A small CTC audio transcriber, trained from scratch.
Model: 12.7M parameters, log mel input, arch transformer, norm layernorm, moe top_k.
Data: trained on read English sentences (LibriTTS-R), 15625 training examples, 59.0 epochs.
Rows from block 5 of a small CTC audio transcriber, named by matrix and row number. Rows with one number within an expert belong to one neuron, the router's apart. Each number is 128 + 32 x the weight over its row's rms, rounded and kept within 0 to 255. All counts start at 0. Numbers have three digits each.
Before each expert's rows are labels from the 100 clips, of 14976, where the router gives the expert most weight on average: "loudest band" is the band of the loudest frequency at the time of the peak. Only what is clearly more common there than usual is listed. The data: read English sentences (LibriTTS-R). In brackets: how many of the 100, against the usual share in percent.
# router: router (model.blocks.5.mlp.router.weight, 8x256), inputs 129-171
# gate: expert gate (model.blocks.5.mlp.gate, 8x128x256), inputs 129-171
# up: expert up (model.blocks.5.mlp.up, 8x128x256), inputs 129-171
# down: expert down (model.blocks.5.mlp.down, 8x256x128, transposed), outputs 129-171

# expert 2
loudest band: 1000 to 2000 Hz (43 vs 2.3)
router.2:092137127140141197159124104192147152130115156113142134104135136105135152118168152095158145137096093174144162124152111156170131134
gate.0:124138139208129158138122074109111149141125158149152121174167141081085170115119107183140083122136138101139092141147127152126129126
up.0:116069110100177144133106126121156146116128125095096076119132166098159090110104125057114126196107152168196169162060146098095084113
down.0:078113160107116099097181105100167116127086104131106144159124117169107078075157103137101122152143146126106154141090097050144152133
gate.1:090156166080148145088123128063097070109191164151098159136134142109081158132176138066119099120143120118154151093110144151126095125
up.1:092169205106150094053179158109109102095088094153134117124099150127110101092145096128097158108184163118155156157140113065134072172
down.1:122153094126128131090128123145139079099175150154107089124235171134131185128096133185154111140086168153140150144113204087144138102
gate.2:147123163121139120095185191107137092091126136153102143137120169121203112091084116043078096092127096150126090153134111169134101151
up.2:139163114122091178136112143180137131191126124125132090087168104127076146172141128129106168138140122134167085102154121106112092167
down.2:084160163142121138113119147186154151141153081121129156158105162150145110083138117171120125108195151115093088126111128192129145115
gate.3:146149107180095126142122140030080118134124118142168104146127110157114112137174116141149121209141151176169193139116193122108130121
up.3:120138092086144171082153202147154150122130130123143099127120128088095130200133112083096137122074159074153134106106116110097138160
down.3:201145108116125140166117064183105118207144136089166135081210134139122166103083125083125159096169110128159112132127116135134140137
gate.4:239136172134176095121087111160148032134138145062119088100134124154124044155170155161155111170126156104054140119115120115116090148
up.4:121154105121139102129073174148148125136038206098133116117120204123069132141140145138184124126173120117092169130104128144137151176
down.4:156179112119112090098085151087147109104105138080148149167107090129099131174159141162136122148078103122162147126172100084104149120
gate.5:091106149099104155130135198153135137172156071110133147167231136092080140142109112118135070125108111099105088106099141143176070128
up.5:137127109151133144152136113151139096136128127141132113177119171116149175186083121102099186088137111137164126113099056101095115121
down.5:141143131165148073130153120115086120112096144119153155191164116158094065069142105183081153141099153179206132147157149121128151177
gate.6:095170090157163076130110068132128156135094091084149146076134133189128153121142114163118085119154117140122107115116100155098136161
up.6:128082133035110130107140146140143142155103119138125100159172141131113138100119160130136167153093120123096127131115110156118131107
down.6:088139130158138160157131087149114143098129084103134150100093140148113099133092124114163129110149065152130064112131088172104138134
gate.7:115149125135108136109076132142138156074090121126155040146083099119110141151147131125070091128107138175163133117107119124136103142
up.7:106154158103103137075174128192139161134142139176154094148134108099156111178106151111112119131133100161111124165153147100122049152
down.7:165129102147052189180173181117110133131166125141149151188154126095151171150098172144085175145125116146102109187145085144106134156
gate.8:133136159101153106167122145097140156147139113141079140092082103061098085157098081151091149136088117120133051161138141158130169147
up.8:095147145145098113166100080073088126156078098163048063137113126122088129123125145154172179164173154157118142174183158148178154078
down.8:114120122068140118153133130130141141174125142135135059110139146161128113130083076150146132123105149113122101103183062097089072101
gate.9:119093144076155138139129162126173090185174111077124085111101082190173118166143174125096123189105139183157170098162165167172151129
up.9:110121140120146159128095096142153105128111096109138153118117124188081094130148120116119138117168103095116130135160134142168118131
down.9:128142132166106159136131146140091179097161152109109100148182134120101104076100131133119119160138110145124149155151159097102110146
gate.10:120140073103171171094106132128067180135138146148100102083120115161189126122082178132146097084176136138165147146144159090139148153
up.10:193105170160096117118065131126094114140146076142092119112168093163090096076130172147100103121192190160127111143125165108081193113
down.10:110185170143126190189152178149075148125112110048155123163123095200141131105128199118131075169143094150161104115121128136163079155
gate.11:094079085112138107072122123069144135115098110108135157097125073127144096067116127176151130166120161168150161152178100119081157101
up.11:156116131112109082100179114125147099128083120064140088140133103151098126147102148111142133136143141142104105123068141134108152162
down.11:115104197088174083068083089094154157122101117152126132076173109111144135138133159177109138167125170093078217072143171114068129194
gate.12:112137119108101144124160163160104146154112123167143098069103123107187130191092109148144160130109112122139117171138106141168117128
up.12:118139123080093137128124122073147160136096108150126102139138113157092131164162148120202164134166136173099134154097106110168069162
down.12:172112136207114125103149137131104095114133156116141168189128073133161130086133100174139101179083130150123166157161097130125119179
gate.13:110126147110144068116159138150148115113176067059123115176107064108112114174078107174113169131139075106087134133095104127092121147
up.13:054190126163137093147127050132142075072138119130094130132134075167176112140128132176162065114169159178169149108085076114073156050
down.13:137128168130107109118117149076055181086133136156141114183130131153145124157113126115148138142093100145122115117091154051136132152
gate.14:106150142154106134122138158087102135168083110130166158151150127156155154140131111108099086135125154213182083174173101066110184160
up.14:169103133180141121025171125162091164124107185161172165132138120141159063135084161126138165176172084141122140126168149093082102136
down.14:140127163096098105162146157131131089150093123113158093121102142151125093095148143137143172127160096163099124100109152165122129132
gate.15:137137166135170155100120184137096116185128129131164120114148198117155160163160135166178167095140104098184130123117094106133098172
up.15:136121154136147120136137182085239135144124090103132099149087096125132103118074115093103144078124116186040118121095095147097139141
down.15:158153158065109130148114133203189137122176080092159115100161120082138126089090130096086113128109083127075175135099120122169100151
gate.16:105154134089141107120137129118169144149130112178121135102156118148089098077128097158137134089121177155079159133184119167142120057
up.16:188108135087152164134150142134154105096087138121114110169116140151121170157166097102130131146106134119161090197131118176157124190
down.16:098149175104173170143169161097141099145132136151099143077147157118161133138152139126094067107105145151150143150090123175088128060
gate.17:147120127155121146111042126148154123130128153153117136155152145174088158112174184084118112151165112143170057107102107134165090118
up.17:132132132183102149083069157129123142067190127096150125134190114159107124179118132133116140169147143151094080143127148134112138105
down.17:059129119153177116137140221078153121149125126121125124116080114117108167191155114117071087156131143134103199124161094130211101155
gate.18:102104135169158112163120096141100126103082144077121115127088048131111086072186140171085056144137174193146118057077098102135118098
up.18:142109106131092156128132149091066139121107128093120111087105128146139115120092184118079106148113137146173148116114105113096190099
down.18:105122139172122142152153171151111140167167162167095132155104124116078135135161159138114094150162115128106105186141152087167097126
gate.19:063157119096099097162121113081181105143102118152150096121095095132109089171088156121088185151160101192157149137126165146104136102
up.19:134177140069144148096122048048065211119127141117137171160146141156242170127156107103094120152128144094167139137130111112091112097
down.19:137108135068177104115115142099112122142070150142147118127163103146126108115148171215113094121126166145162106209136112157091065126
gate.20:130089127163112118094116117150142113146147138131120130127133144142112135107133094114089139158124151133058117162145147170153152149
up.20:094165131113206123129092108136172110165133161119106134113079143146115143086129168174111122153144151041134150091086159153092095163
down.20:157142099150054145112135065112149172098132180142161167134153142085113151176140105142125100154175155143130153133119144116091133155
gate.21:170101175187123130094082133137190064118113119138100108126130148115148165125111152182129063103126154137136141127107130136117068148
up.21:150146144162100092128085141170151100047090124081143134129149151078116166141105110164143155101118105119174161096107145162145105094
down.21:170140164176114103127187143144144141137084152185153146119136139116127118116198105120090149090125166104132151105042148111070074130

# expert 7
loudest band: 250 to 500 Hz (44 vs 12.5)
router.7:156122125098140108135145114169122161140170163120107109152178111147092134090090089150166107106078148123137069182123078156112031114
gate.0:178121149138144123124151121158141181172187125076107087069095115080103094106132138141122166095141128094095160146089091126073077153
up.0:145135171134157142114142185129129153155178133099108113071146119078099126094122124127093128107126149156096111096133138125108133155
down.0:100164166163154166160125093113153162130132164105159127139057080119105137121192149107154133110171111150132119122076155118125121180
gate.1:130134187138213110125138152111180057060107089082063092141145089175094107098136085120094164143188130138109134104169112129164166145
up.1:122107100147128112137068174222107113180133087163148126117115131103109175110115120105124124099120102142091115136056121170143106128
down.1:173122104098169145096160095075138183179126151114138124162108156077128116136125176163097147134154136126072111086077117095143117173
gate.2:079065139132118106149084132112108093125128203084160102100142157152135118081164172146204134146157116109073165132096160125115101121
up.2:083137101110156113169135080173111102187106149061086141119199138119071181152101128101185145159111096095114091118117095129203117131
down.2:138143148079083156100056158073096059104161147142095101149120187091135124098111157086127121132139155148127173143093154106112142110
gate.3:107124068129174148103153111148124153089108120108105134107139130119113136130139130061152064118121096156082123112134134103112198110
up.3:127091110112144083179135126073163099122088099164093154151120114161083131139119162096113162173123135088102109159143129091133094171
down.3:134161124123132194115145098121076148126160145094163115079122109117079161078119138143139099144085114136114126073136044133145123111
gate.4:108081079164124150106096095145087164121169128134196147116057181138169108159066111137106153099114113100120130138125119158145089125
up.4:122135181154105074147115176174136137166117176110128131139144177151157170138128124121119127129140168156125132105112101142152144110
down.4:185103138092107144125151141088115157163151150148154091120143132162130183119100055131072105127090127134180061139157170109118152127
gate.5:106192108124110140072148102077174062142137176131168076085145147104140170110152144119080157132118112150116205129144120127112139162
up.5:094092146134136165126107131150056126102154140202122057145086156107143133167089176149135105196125136081144139136151208136142151161
down.5:155122134112146121156138118069142109134127125123132152133080122097191085104148183081117179129117111118184146082075171112121107109
gate.6:169128113188147148163126083161167112153130114136209107087145076203120101152151140112131151147141114124111141165173133120178164114
up.6:106033104174123162078086088062156079089097074131168075091130097193183156129058121143113193127122155103135116161159146194192144121
down.6:116118140152126147152114116124208091129162147126103104096144161109148161147171126187137173067090168100160188115116064213149094101
gate.7:150154124111112179117145129122145157141110125120078072117131153167167181130130137144130089180112086121083137159088154121151097128
up.7:143116089162045144094118142140115107132127077088109104083113097196181147104172174140121127155121095130131147179105136124174107132
down.7:101105158105137133144072195056167135119142168176112114114139068157177150119135136201077136115128117161129163124101159133120136132
gate.8:084101039158077165136051163106197112110074105136110163122166131186156102193139080164133138154124135105133179143219170153128145134
up.8:117083070069124140141096122134092154134135077124153133147151126133119189148088108100098159127089090174093127118136124142165114150
down.8:124058207123098142123113147142136169125142132170117112108127140156101150122168133157135133104178122123130216116096144090131117123
gate.9:115077107086140118137125159119114120071127113143096140148153100130097175108177165038126128108150074137140145164150101110170099153
up.9:110105130134137106129157176080203123128133115171135131147116109120137100101147130079138149085134136123151143109155111120131161184
down.9:137141133157069053178139109130132098122104120088152165177136139097110130118139132124160131094105149118137083129140139152118059128
gate.10:140107202139086100047040174183124165130136145057190175181096163152111115142117149141102104128108174101109082118098138152087086148
up.10:121139055129118114092130104068139139140095137159145160152140101136154170157155160116192130099105090125119086120147118103103127155
down.10:130150138122124126121106127091128113082134119044102155142158099112165123161126114080116140151153121163128109091113120068155116160
gate.11:132078124090114107178090150171106177078194068109172178077090131157117089131175127131138084156086100117164182075183141129138138119
up.11:109062094096170130125154191111060127145080113148160150125074175119085151111148153081139138156113102157134131116150157073125127082
down.11:129142120135156105190093163147185131120101115083135163119107108099098092144127070095162110168088071132152117155113125144142037151
gate.12:094121118094145138107144177141117149142104128137137086093093127145116151167122085209093093126154070148142084094156092149110171124
up.12:112130047183174160132155111165171125104105148156130143175124114112118105143147111135140134158105196083115154118125168133112120146
down.12:081111138131150168087107172147129133166180150169110068108056147187151110175108135154095160131137130122086123144146133108170161128
gate.13:065096101090211149130125126096099123138038115102155119091113080159163104092126087060145170110108176097122115143117082095125111136
up.13:134104107082116143122176102143065093162107150162115187122121142118105115102125113084142095115119177131119147123059100152086149096
down.13:139130120114097157093124199128130108096132149114119160146127128171173139138139085184088149159057099131151116170190151102121108152
gate.14:118141180065128136103106125129156130114121109191055160134135149157115090131080173190142206106095147125095143104133121107108110101
up.14:134129131091157181078106125161154137153155123128137116076115034142113117120141105108109113123091142169116136146092148135150125103
down.14:122136120167174118130135123110096124166126128096061101111116151153116152093158158110070129111153132136138141120144079127175108076
gate.15:128121092160149189090075167179128141129154112123118093066106178128139138150075129139125125141090146106140122131145137162125114110
up.15:138155141117153149103121202114175144066100112112102215157163147121127165152141099128114159100108093161138079131159157129134154138
down.15:173176161105096084081175102106102085142117126080128171111108113088068090048122143149112126160104094111109057114107149101132071144
gate.16:143083127114122085171159145105167160079097087157157117096110081172125105151114156086086098153141135124102092119059060079141089127
up.16:136135073105169139149137181083158143102144164147109133160140129130096131124111040146165109135129120180118077092135067108138141117
down.16:127161173173145124127118142123151172142155099194131156125175134136165104161167162106114083106131155144141133129106153103147099168
gate.17:111152150132150167099110178096110135090125106167099123131112118160076132099147168133115197094130129142120118085132141100142180134
up.17:138171109097102089120087114136080163132097170122120119135157147191125133081178168131127155103150131161100185092111102120103124123
down.17:089115112113147128151141154152115191149136119162091130110103146191114091091140110120146142107111117151117138140126149093118147098
gate.18:117111074171120117100092153169143099116111139132137068076111110164168130164095064102125131156117157123156142085098137179105108133
up.18:128101155135127142111128091085100173158090120107131148112164104102138149078154135137112159077156096116107154142129074125162142127
down.18:116130162143142076133065093099106122148169138119097124115092096146084125101120114092130168128157149140083155103149058131133153144
gate.19:116139121071123139145113099117146120099145107154127167139141142117091182152094132128163107129151128113111112166109100142163145086
up.19:137179115167136084159100122132176078122135101099088198159112127091101109165180125177184059154140132093128134089119135124085102144
down.19:114125126146147174141134091136138158144132148101077138121159094144099144118160134062106123132143144170108083150154090053129097148
gate.20:152118145131125143102097104062170085207117087162172146140101126134153102144063090131093212147151123133146093158138109103117132174
up.20:150093128101155134074142160102145090126106137124178146107127136098159130122073092116076158096147052135107113154152063160119170122
down.20:138120129105093097065107121117116115131097171169123154151196152107145135114149101175052163111112104126140122112129134081100132189
gate.21:117167125157088119112138169165103178082122131109128147167127149072122134143143079121152147121155139087130110125159101107131120200
up.21:120096133139142101158101120169117120122121130108096125107141112139155111186175148123127120125137144210166157099129115100150177074
down.21:125152107104114134130121115088146148140076141080110124204169087067155115128116202148134198058181100132113107125118172086084083169

# expert 6
loudest band: 4000 to 8000 Hz (71 vs 5.4)
router.6:129129124199088133118122125155122121096099127142155144144108149141142134175175105114154100159137152178123193132060158117109132114
gate.0:143172123103113182139182131128147141167117088161131177055158107147133128170165191129136079164108114177108091125119072119132174155
up.0:156173143167113089109114057082123073165128158147144135152087094101105115125097140136135111154165160148144109110100093139119153113
down.0:157156090113117094133123106135118079135068185170156139079187180121192181145164202109121170137126171114158145128149103157108152121
gate.1:113141113109143126167157141140144077084051136099110123052138151161173086050092099087094141109130130112080148133140126137130175154
up.1:105086105168127087163177139088117132156096211200112151125118119105100094137120121115119147107104127077113151199149097167130084107
down.1:158085189139107123129135128141152142170199126171117127142192119204105099168134123113157134116141112190166166120136178090144082085
gate.2:123152135149109114099102171105037145131155143158129115119110105153137123144138185140090133164107114153120131111138147128138111168
up.2:112103198081135155100091137152122124105097101135126112081109088115145131155084152171103075151053138119148119072078116121166112093
down.2:105101130166134114073160183126145083131110121142076120089074105088057148109182133111146148186109132125193134118129155179174128098
gate.3:119138151155099119138166108136122107148157011122098105146099124095078063092185110135103135175070135106050116148144130168154137113
up.3:120173126139119111130155116207109106121161126134155117108142166098204076093181128142100113166098155091095167137193112182134067050
down.3:109142156121102122084136124174103112153063134122134089155145129107082128161130088142172147139087140123155149142100148162144108077
gate.4:144124150146090182144122138124177136096080100150139069173106171145167111111135138143080175134104168144098107081131128151157114097
up.4:124099134171141139132131134124161143132113083211115129102162122088141152117121138120140131142083127096103138149136109145195151123
down.4:129136101192161068167098092137124114098128057142153172159136136058156172160124131079105135124154136120135141113164175166098135173
gate.5:107135161155158135077109113091088131128093109092147127164111167155085108130127106131158060161120135125085092166134152177076125166
up.5:128175135118098148192124155120161129175128157173146135093060083110131171094060084171137152140143138153142136064185126101146162147
down.5:198109156167128136169143161142122126141141140140153133131167117113154134227133146102138141109092140071096119126159097158106121100
gate.6:069140119155115096114149096103096167150183125149079136100177109143155138118104174106119101084084122140130085103146132062178087114
up.6:159139090106172115112106120108154130128109107142142160156152199049124174125129200120114175107151156095167145142139123143044088136
down.6:137154171154151136139142118088117110097067083106063111159115141196118134138127153092174111091102117160110134020151161117180084108
gate.7:166121128158077140104077173114104095120076108150146107134158125119074087117162143101131197052104083151201140129138130134112149164
up.7:067136088127165163144114126133173122057157232132066150148126107139106132144085128172140111124167091054080079094104076129097146109
down.7:122091082145138147154111107110118050173106091052100128094138149143100102142143096123153107143096148132153146168126181045164127086
gate.8:143141131071121152138151132100152079155080188143120092124128136104117112150196182118191115149179087147156144069153151122155171126
up.8:091110086184157138189138137096118116090140103157136091148131060124142059134127152148130149154177152105153128144151153116131065061
down.8:136101124175117111130065151072107143121128157072134174096069160195132118103162146112111101063131110155146033130101094152106133157
gate.9:135071133150102123164140162112139148123117202125093154102137155167129092133106149152144058157134101077125076113170134129144132148
up.9:110144072055186098129070108083172084145136114091085153167095141132135156063164141195150133087091139161163105107116120092148106148
down.9:143131140080147085154105147149102130133075142124143182130102112119070081123165174162060156159099089102087147144102161156096142117
gate.10:109106147091175096127094078146106086133145125143127159134077094108140105142095160084085145133165118092066105112139084068090107134
up.10:142114078093107171136096140197125167134140158147136087126206183150170109079139097105130131183138118119163104100164138108084159100
down.10:093180162121158104094104125049130138135044085171041108164101143138125142089122120109204122108116113111135095149065096176099086153
gate.11:145055075100145134169159125114084093103167113116089209179054161145124146117147043116139176115134115142157126106089127085154066173
up.11:130125125183082110113136136116165137143098130161093219176055155162134062128179135083139119075125102202103105176141088103166102124
down.11:169127107126148126114166096094056114128144102120163201105108128155153096146120114100145151151159136168133180136115065171192134144
gate.12:128105069134100108160083120178148121055119160144176156161121141111075207084075118155204141104104146118129165108153114170153120149
up.12:151091110098087122124115080131142152107139197127160093123088149200120156131131176110119126136088113138119172161131108101149143140
down.12:082123151099084144156149156196177175128107149149111090131131125139119107065195114108161151154152093107145114142173132102071170139
gate.13:130164152173100109055089172153133083184066144117108112110106162157144150126156147113137138122068052116122128113173094183127114143
up.13:111103107122173199150123164128137117165121103056091092144144064130162165144108147101139131182073123176088162186145098172119159143
down.13:159160103164123134138115126101112143163096171079100145093169169127117115141087085076097110132137094150159155181068145171132138082
gate.14:152121111128127150179146108121127143138095100107101087180130151076151183111150139163125157142118137129157194136115177179175162128
up.14:107108072153118163119149178099112177060116153142115051138100159080069090110142125130135120135145160134090133186079158067108089105
down.14:115062093134088151164166122132132124093131088162140112130126094116107106084123142101143111097174116148176161133183083139113147168
gate.15:181115064114122153097108137102169153171105059117134100134151126080126189144187152085071180098137101109155208094110126127100153115
up.15:098097100086096101069090144152069134179175107155147201132133160116113124161075107097145124105139134071126138084139106196115138157
down.15:106110128142142152112164172163152176160031139140178140117112120128045170153126123171144096151115123113170127173124109148101111173
gate.16:203092175142124173169142111180143166150144142182071138093119089090064134178119151170144136109143144143144123107070099140172110124
up.16:178172071118152139115163159141120111090154122141118098105113102083073099178076162168090075074091193080124056102096115194150116177
down.16:110144161158156123120111143163132149149120156121157141135093140068135107143068073150170108106207128088118109105093103155117106091
gate.17:131166118146117165142115105147135180028167127130139114166148156139093164149191145105121123147127150110137172113126118120055089145
up.17:063128122134106129119103128104127156131171119145090094114106135168124121118174131082130131123138081145107185167152102155098114133
down.17:122146158111156160147140097143127117221151136132138149092115085137129142170173094103116159112130120114117119064106121130086147138
gate.18:171153115136133154086136166104130092099085111115084134158096090127156144074111110178121123134150109140133192161136103162107131112
up.18:083188133140132078126134121078105091102155113125141088131119154143133122050162171146126164144131220139122071092057089131122173107
down.18:107170109152089181119195085145122210161102187157132074105131144107144147098177073093059050090168107075131119143106131135134133086
gate.19:123108165136115100132067179101180096111164096182106082110070108133086097114121141056178128117124177077120127126165145137081119106
up.19:144139158161145100171164113108117166112108093106129125139095111161188139154125145088115153081181122100108132117070124090098196120
down.19:157159144128133131079181173076062060086109102156110099147146116115083129162126145096197100115148117156131147147147126103108102134
gate.20:067169107115089103138120129125110129125110191123153076110068083169115127200179114180078229098117140150132101135096173174102079172
up.20:126140115022179074116146165144126064130115141153110070092084067115156144097163124125110165122160196107138150136060124178086152147
down.20:149121101181114064088077123104108145156108136131088075178173094133137149155149166097131165073101113148154125081114133117125130126
gate.21:158119147059135140098152120145096120100078124176105047169104129140159114072160145196134143151148094126175132117114166069104134142
up.21:177182113098148117088113133088120086142115107146152132085160067118086107090141065130167111164135117109120154106092141118182112111
down.21:164076074074137125118165111158091130129124125123136137091104120181170154171147111140115112080141168106130142117139104113142089121

# expert 5
loudest band: 4000 to 8000 Hz (40 vs 5.4)
router.5:130120139116129115109127130100140110132126146133131107145126087091166133127115147153117124123125107155127090108125236149073158109
gate.0:066093092196080170167121115187127139118186139113165125089140146118114119117053099113134126153162179059067094159139114190124073097
up.0:124161126078151121093067115106126163139099137162120148074161131133122094128129176158146167162138130106084108083092108096123067093
down.0:140140165126148137165163106127183178097155131125104151063177103096085113120190127096131116049152153120089167117129092167181138112
gate.1:174092201161132164104148147145081124130116122062113142106133097072194124153157167082132155168042087139127163126138131115083076128
up.1:163134123143195104119088110107137106103142101133168182193117143170110180182152138116108134119141125051104107167182156131165117192
down.1:108161198166100137116164175121168156144139128095122125097149095138159137151137154117104146098160144159100172145146111104084129155
gate.2:116139084144160117172135147090088114159172147119128117128155164124136210132112107116088106090159080110153093192125095145184158149
up.2:177148149198113118160135182138098134095169155102111122136149142086103091101118097157112069141128143109136137153095092110059122120
down.2:136134113131166080146116143124122133136156173191160080049114148188198126145097115137138135128107144094108089140126148137161158131
gate.3:147112140100109137172059110151067092097142164123125105147112067113109116060132113119098082137077117163144092150087107178152167144
up.3:101094122114125160142151082156131139169178147082128116120110100217124079153138122147124115097099119082210126133109128137151129165
down.3:106122130129096122112109136139141176161166111183167063112111112181146140208159165150109140120120093184097106141098179089157094109
gate.4:160120148142131109147130128177135137076135089173147101067167138095133103100123167124097172120133071112137093136226076071137142152
up.4:120135116138121155123125110095097165108107154090055117087115126162153106101075089116115124149113090113102109144109105120136142149
down.4:162167085086084099104134114110164121167102114120129107139063163104088115132118122114112116115103126207121068132131148120145087118
gate.5:166189079115139175161068024113082182151114098132143118120114135114127116193127113152129132117161164144125195127194139134156158122
up.5:133122158081154109172148070035100141153109122142126124186130123141138074049129072120060141126119141141170162121172108165093148138
down.5:118093038100078129124151163064121106151136163128095083086125096128121109092101187165121112162100220148143090137136114095076125135
gate.6:090171150073066111084106126149107155111152048133112116145132135090112156175109132154108091126124168098136158108137140134169137166
up.6:097136112134103153126173094113113167104126111138122146137135094107116203115140121134153109056173108156154108121154131087106154122
down.6:120122143159170139090144129191111141133142052114130182139127067142168116116146140098086179124144118160096186143115041141158142143
gate.7:154110121118151113148108168074139118135133119063127117118100168157137092155141148137136129145133093116171115092145165109111105154
up.7:100120080172122131140152110102083065107128137168094143112102151209124109084129105147171152126077105131155217115125145093149128102
down.7:112166170130173114163070115141148124109095093109166139102089159138138094177089127132083112128158117110146199158126150156127096153
gate.8:129145132081111168124089081133137106091133102115102126141097104151154047100140122155134151137097116143145104091163150123076138116
up.8:145108103133094117111156159075114063134135111109129162135160103108141129205153086170184150141104113165171108097128102127138128144
down.8:132139140101141101126098111108151133136177160082101146119129092085118128119127122130171158140077124094167099138139193067174154092
gate.9:144134171131142127173157101109121132156141163149135117140071121103151125058188181160153156156136114125146077106140120110147178131
up.9:111064151122168102078109134184140148093165136185153137176117143080128074079133115198083104143125146154142112136110142116077083114
down.9:142185085087104101110128121133159105086129097093127155165075097153077109112158114090100119172118130147113142119051096046171119128
gate.10:112120141119112129152110160129120134119122101117148125076133161202137112099147192100157160067152149116116144195159109171098123126
up.10:105105127098142113111140107144141172108072164129135121112072210132167114165141176080088138102151174203143173122057168099109083124
down.10:117143139119122099163082125056127114139110157125106074054185119146111150103095116154166114102163125118117132135152089119094139159
gate.11:108146116112135095175124108083081197126105161154144088160126147154156119129172082053165121118103132095159128160146108158110091149
up.11:169152129099184140169131175126107170099151126119168113093177092144110112109132112218106156128115123175080114179136161167109157176
down.11:175101169085191112106147128104136069135151119173097106134172132064107077122126142156132085138124135137108145149126160130087107117
gate.12:087135096123164097179129126159135096146104184113133111087145104120164144084109137139117160103125102128151108073135138121142162125
up.12:126118129168188178141101108138143093152129137140114158155113092134115167092121170109170132097151150163087147114181125123143118107
down.12:118108084159170168089106103111105113089122127146063092087141105116118073106107204150085104107145128051095130157179098085085150120
gate.13:163146161135133132099090136124092135079129131132108135108146144177116111189148152160136123131147171158214192122123142136146111113
up.13:165145170121101126148152109166182108112168134136138118129123127150104103068153160102139123137105101130135101162131079120074105081
down.13:125083156182119148145114112165131094132106107176127108128120077151144127113114164114114174090166124073111168113186085169167109113
gate.14:072126171142149140120156134133161220139082151141060117094130141102083131102090133045061156149187120137087084127111082105135133186
up.14:139147059086102109098083131129196147130128112115077115154140090073159145084096133115042153109149109165135112185087116130160117122
down.14:106088124063120128128153102113144144128114140121119153122122104134144128128119100112131121097149164182128120152144114126120122115
gate.15:128110051170170124165142150092123151156040159126105166148150095110119182159091108168107172143111110106120147105158113132157105122
up.15:162104113118110104152128083147186119130087093109172080122100098084188123169121095119138141117112132108129150061122119093143118107
down.15:073139122137124174147155150090122111132166161100094158154192121092130135108082147147099121165138137099137060138143210026109162104
gate.16:117132074172138193116147082155097127131126135154133171148125082093153188120164161169140091091134138147194167098164146137128141112
up.16:090121149091123215039133128174100136160076083091151121110108124115053102146142135088098107155141161082100078093139114113103131139
down.16:084131194176115148063097196130141108114147072152112148150093134119141066102142107088194142143168113145105142223102110126142107131
gate.17:101131158076148114123125142083119172114163134123101129129094138120094076160077121148094077137116112147110162145048136131135122134
up.17:168172107182139141155121136192139126119118110139171170087197144163092089196114076143097062180154191061153153065141157086119142112
down.17:131093145062110110078110162078077133115155173156140108108134112110081145105123087183177087171128131166136128102136169160085099148
gate.18:147128126181047138106104097117087089103096083104134100108115114160145111177091081142152116113155100149155082151144074106124162091
up.18:112160092130136142103137165183090119097082157115176100117151150064099095154120113121100116176135133167126116148107158207136078107
down.18:112103162152117137153083128104219102130113153071136096137109144097173089161140156119145056064163087134106145099109151121138026159
gate.19:170101161136078096125090156131111140145121145120103126128136102136148108196174157138146143156085160119184212076131159144125099129
up.19:091142136112094108154134159106117143143152105128071126151181060113168175155147133159151168070166108123128111055177129135114122155
down.19:147119121122067097162077167168153136154112200146118150116135172129077120131085119087090127124138162062099110054137114153132068120
gate.20:098091169164090105133140151095126093118102104090113092131159134136177174100133127141104188098082126160116144102151127187118130105
up.20:185154156150111142169146089096157145154157139069144173111136126184153038100129160103139077123121145065148171092118137095086124081
down.20:132114147160181148121080157172161117106100105000211115138119087130087097103103141073108120148144118141168158137152145167185140160
gate.21:126136156072196136133150138166052166110133119134094132122134101125108151134105128089137132102094134169175166058116140123140105097
up.21:121118111151120162107111141145114077133099127168176134123085148187116145111081082096120143146131078155104067166150095140110146154
down.21:101113125173163064122107155138182153135141087107126168166132108151125114106135093107118145108138142137125167191143056149110083159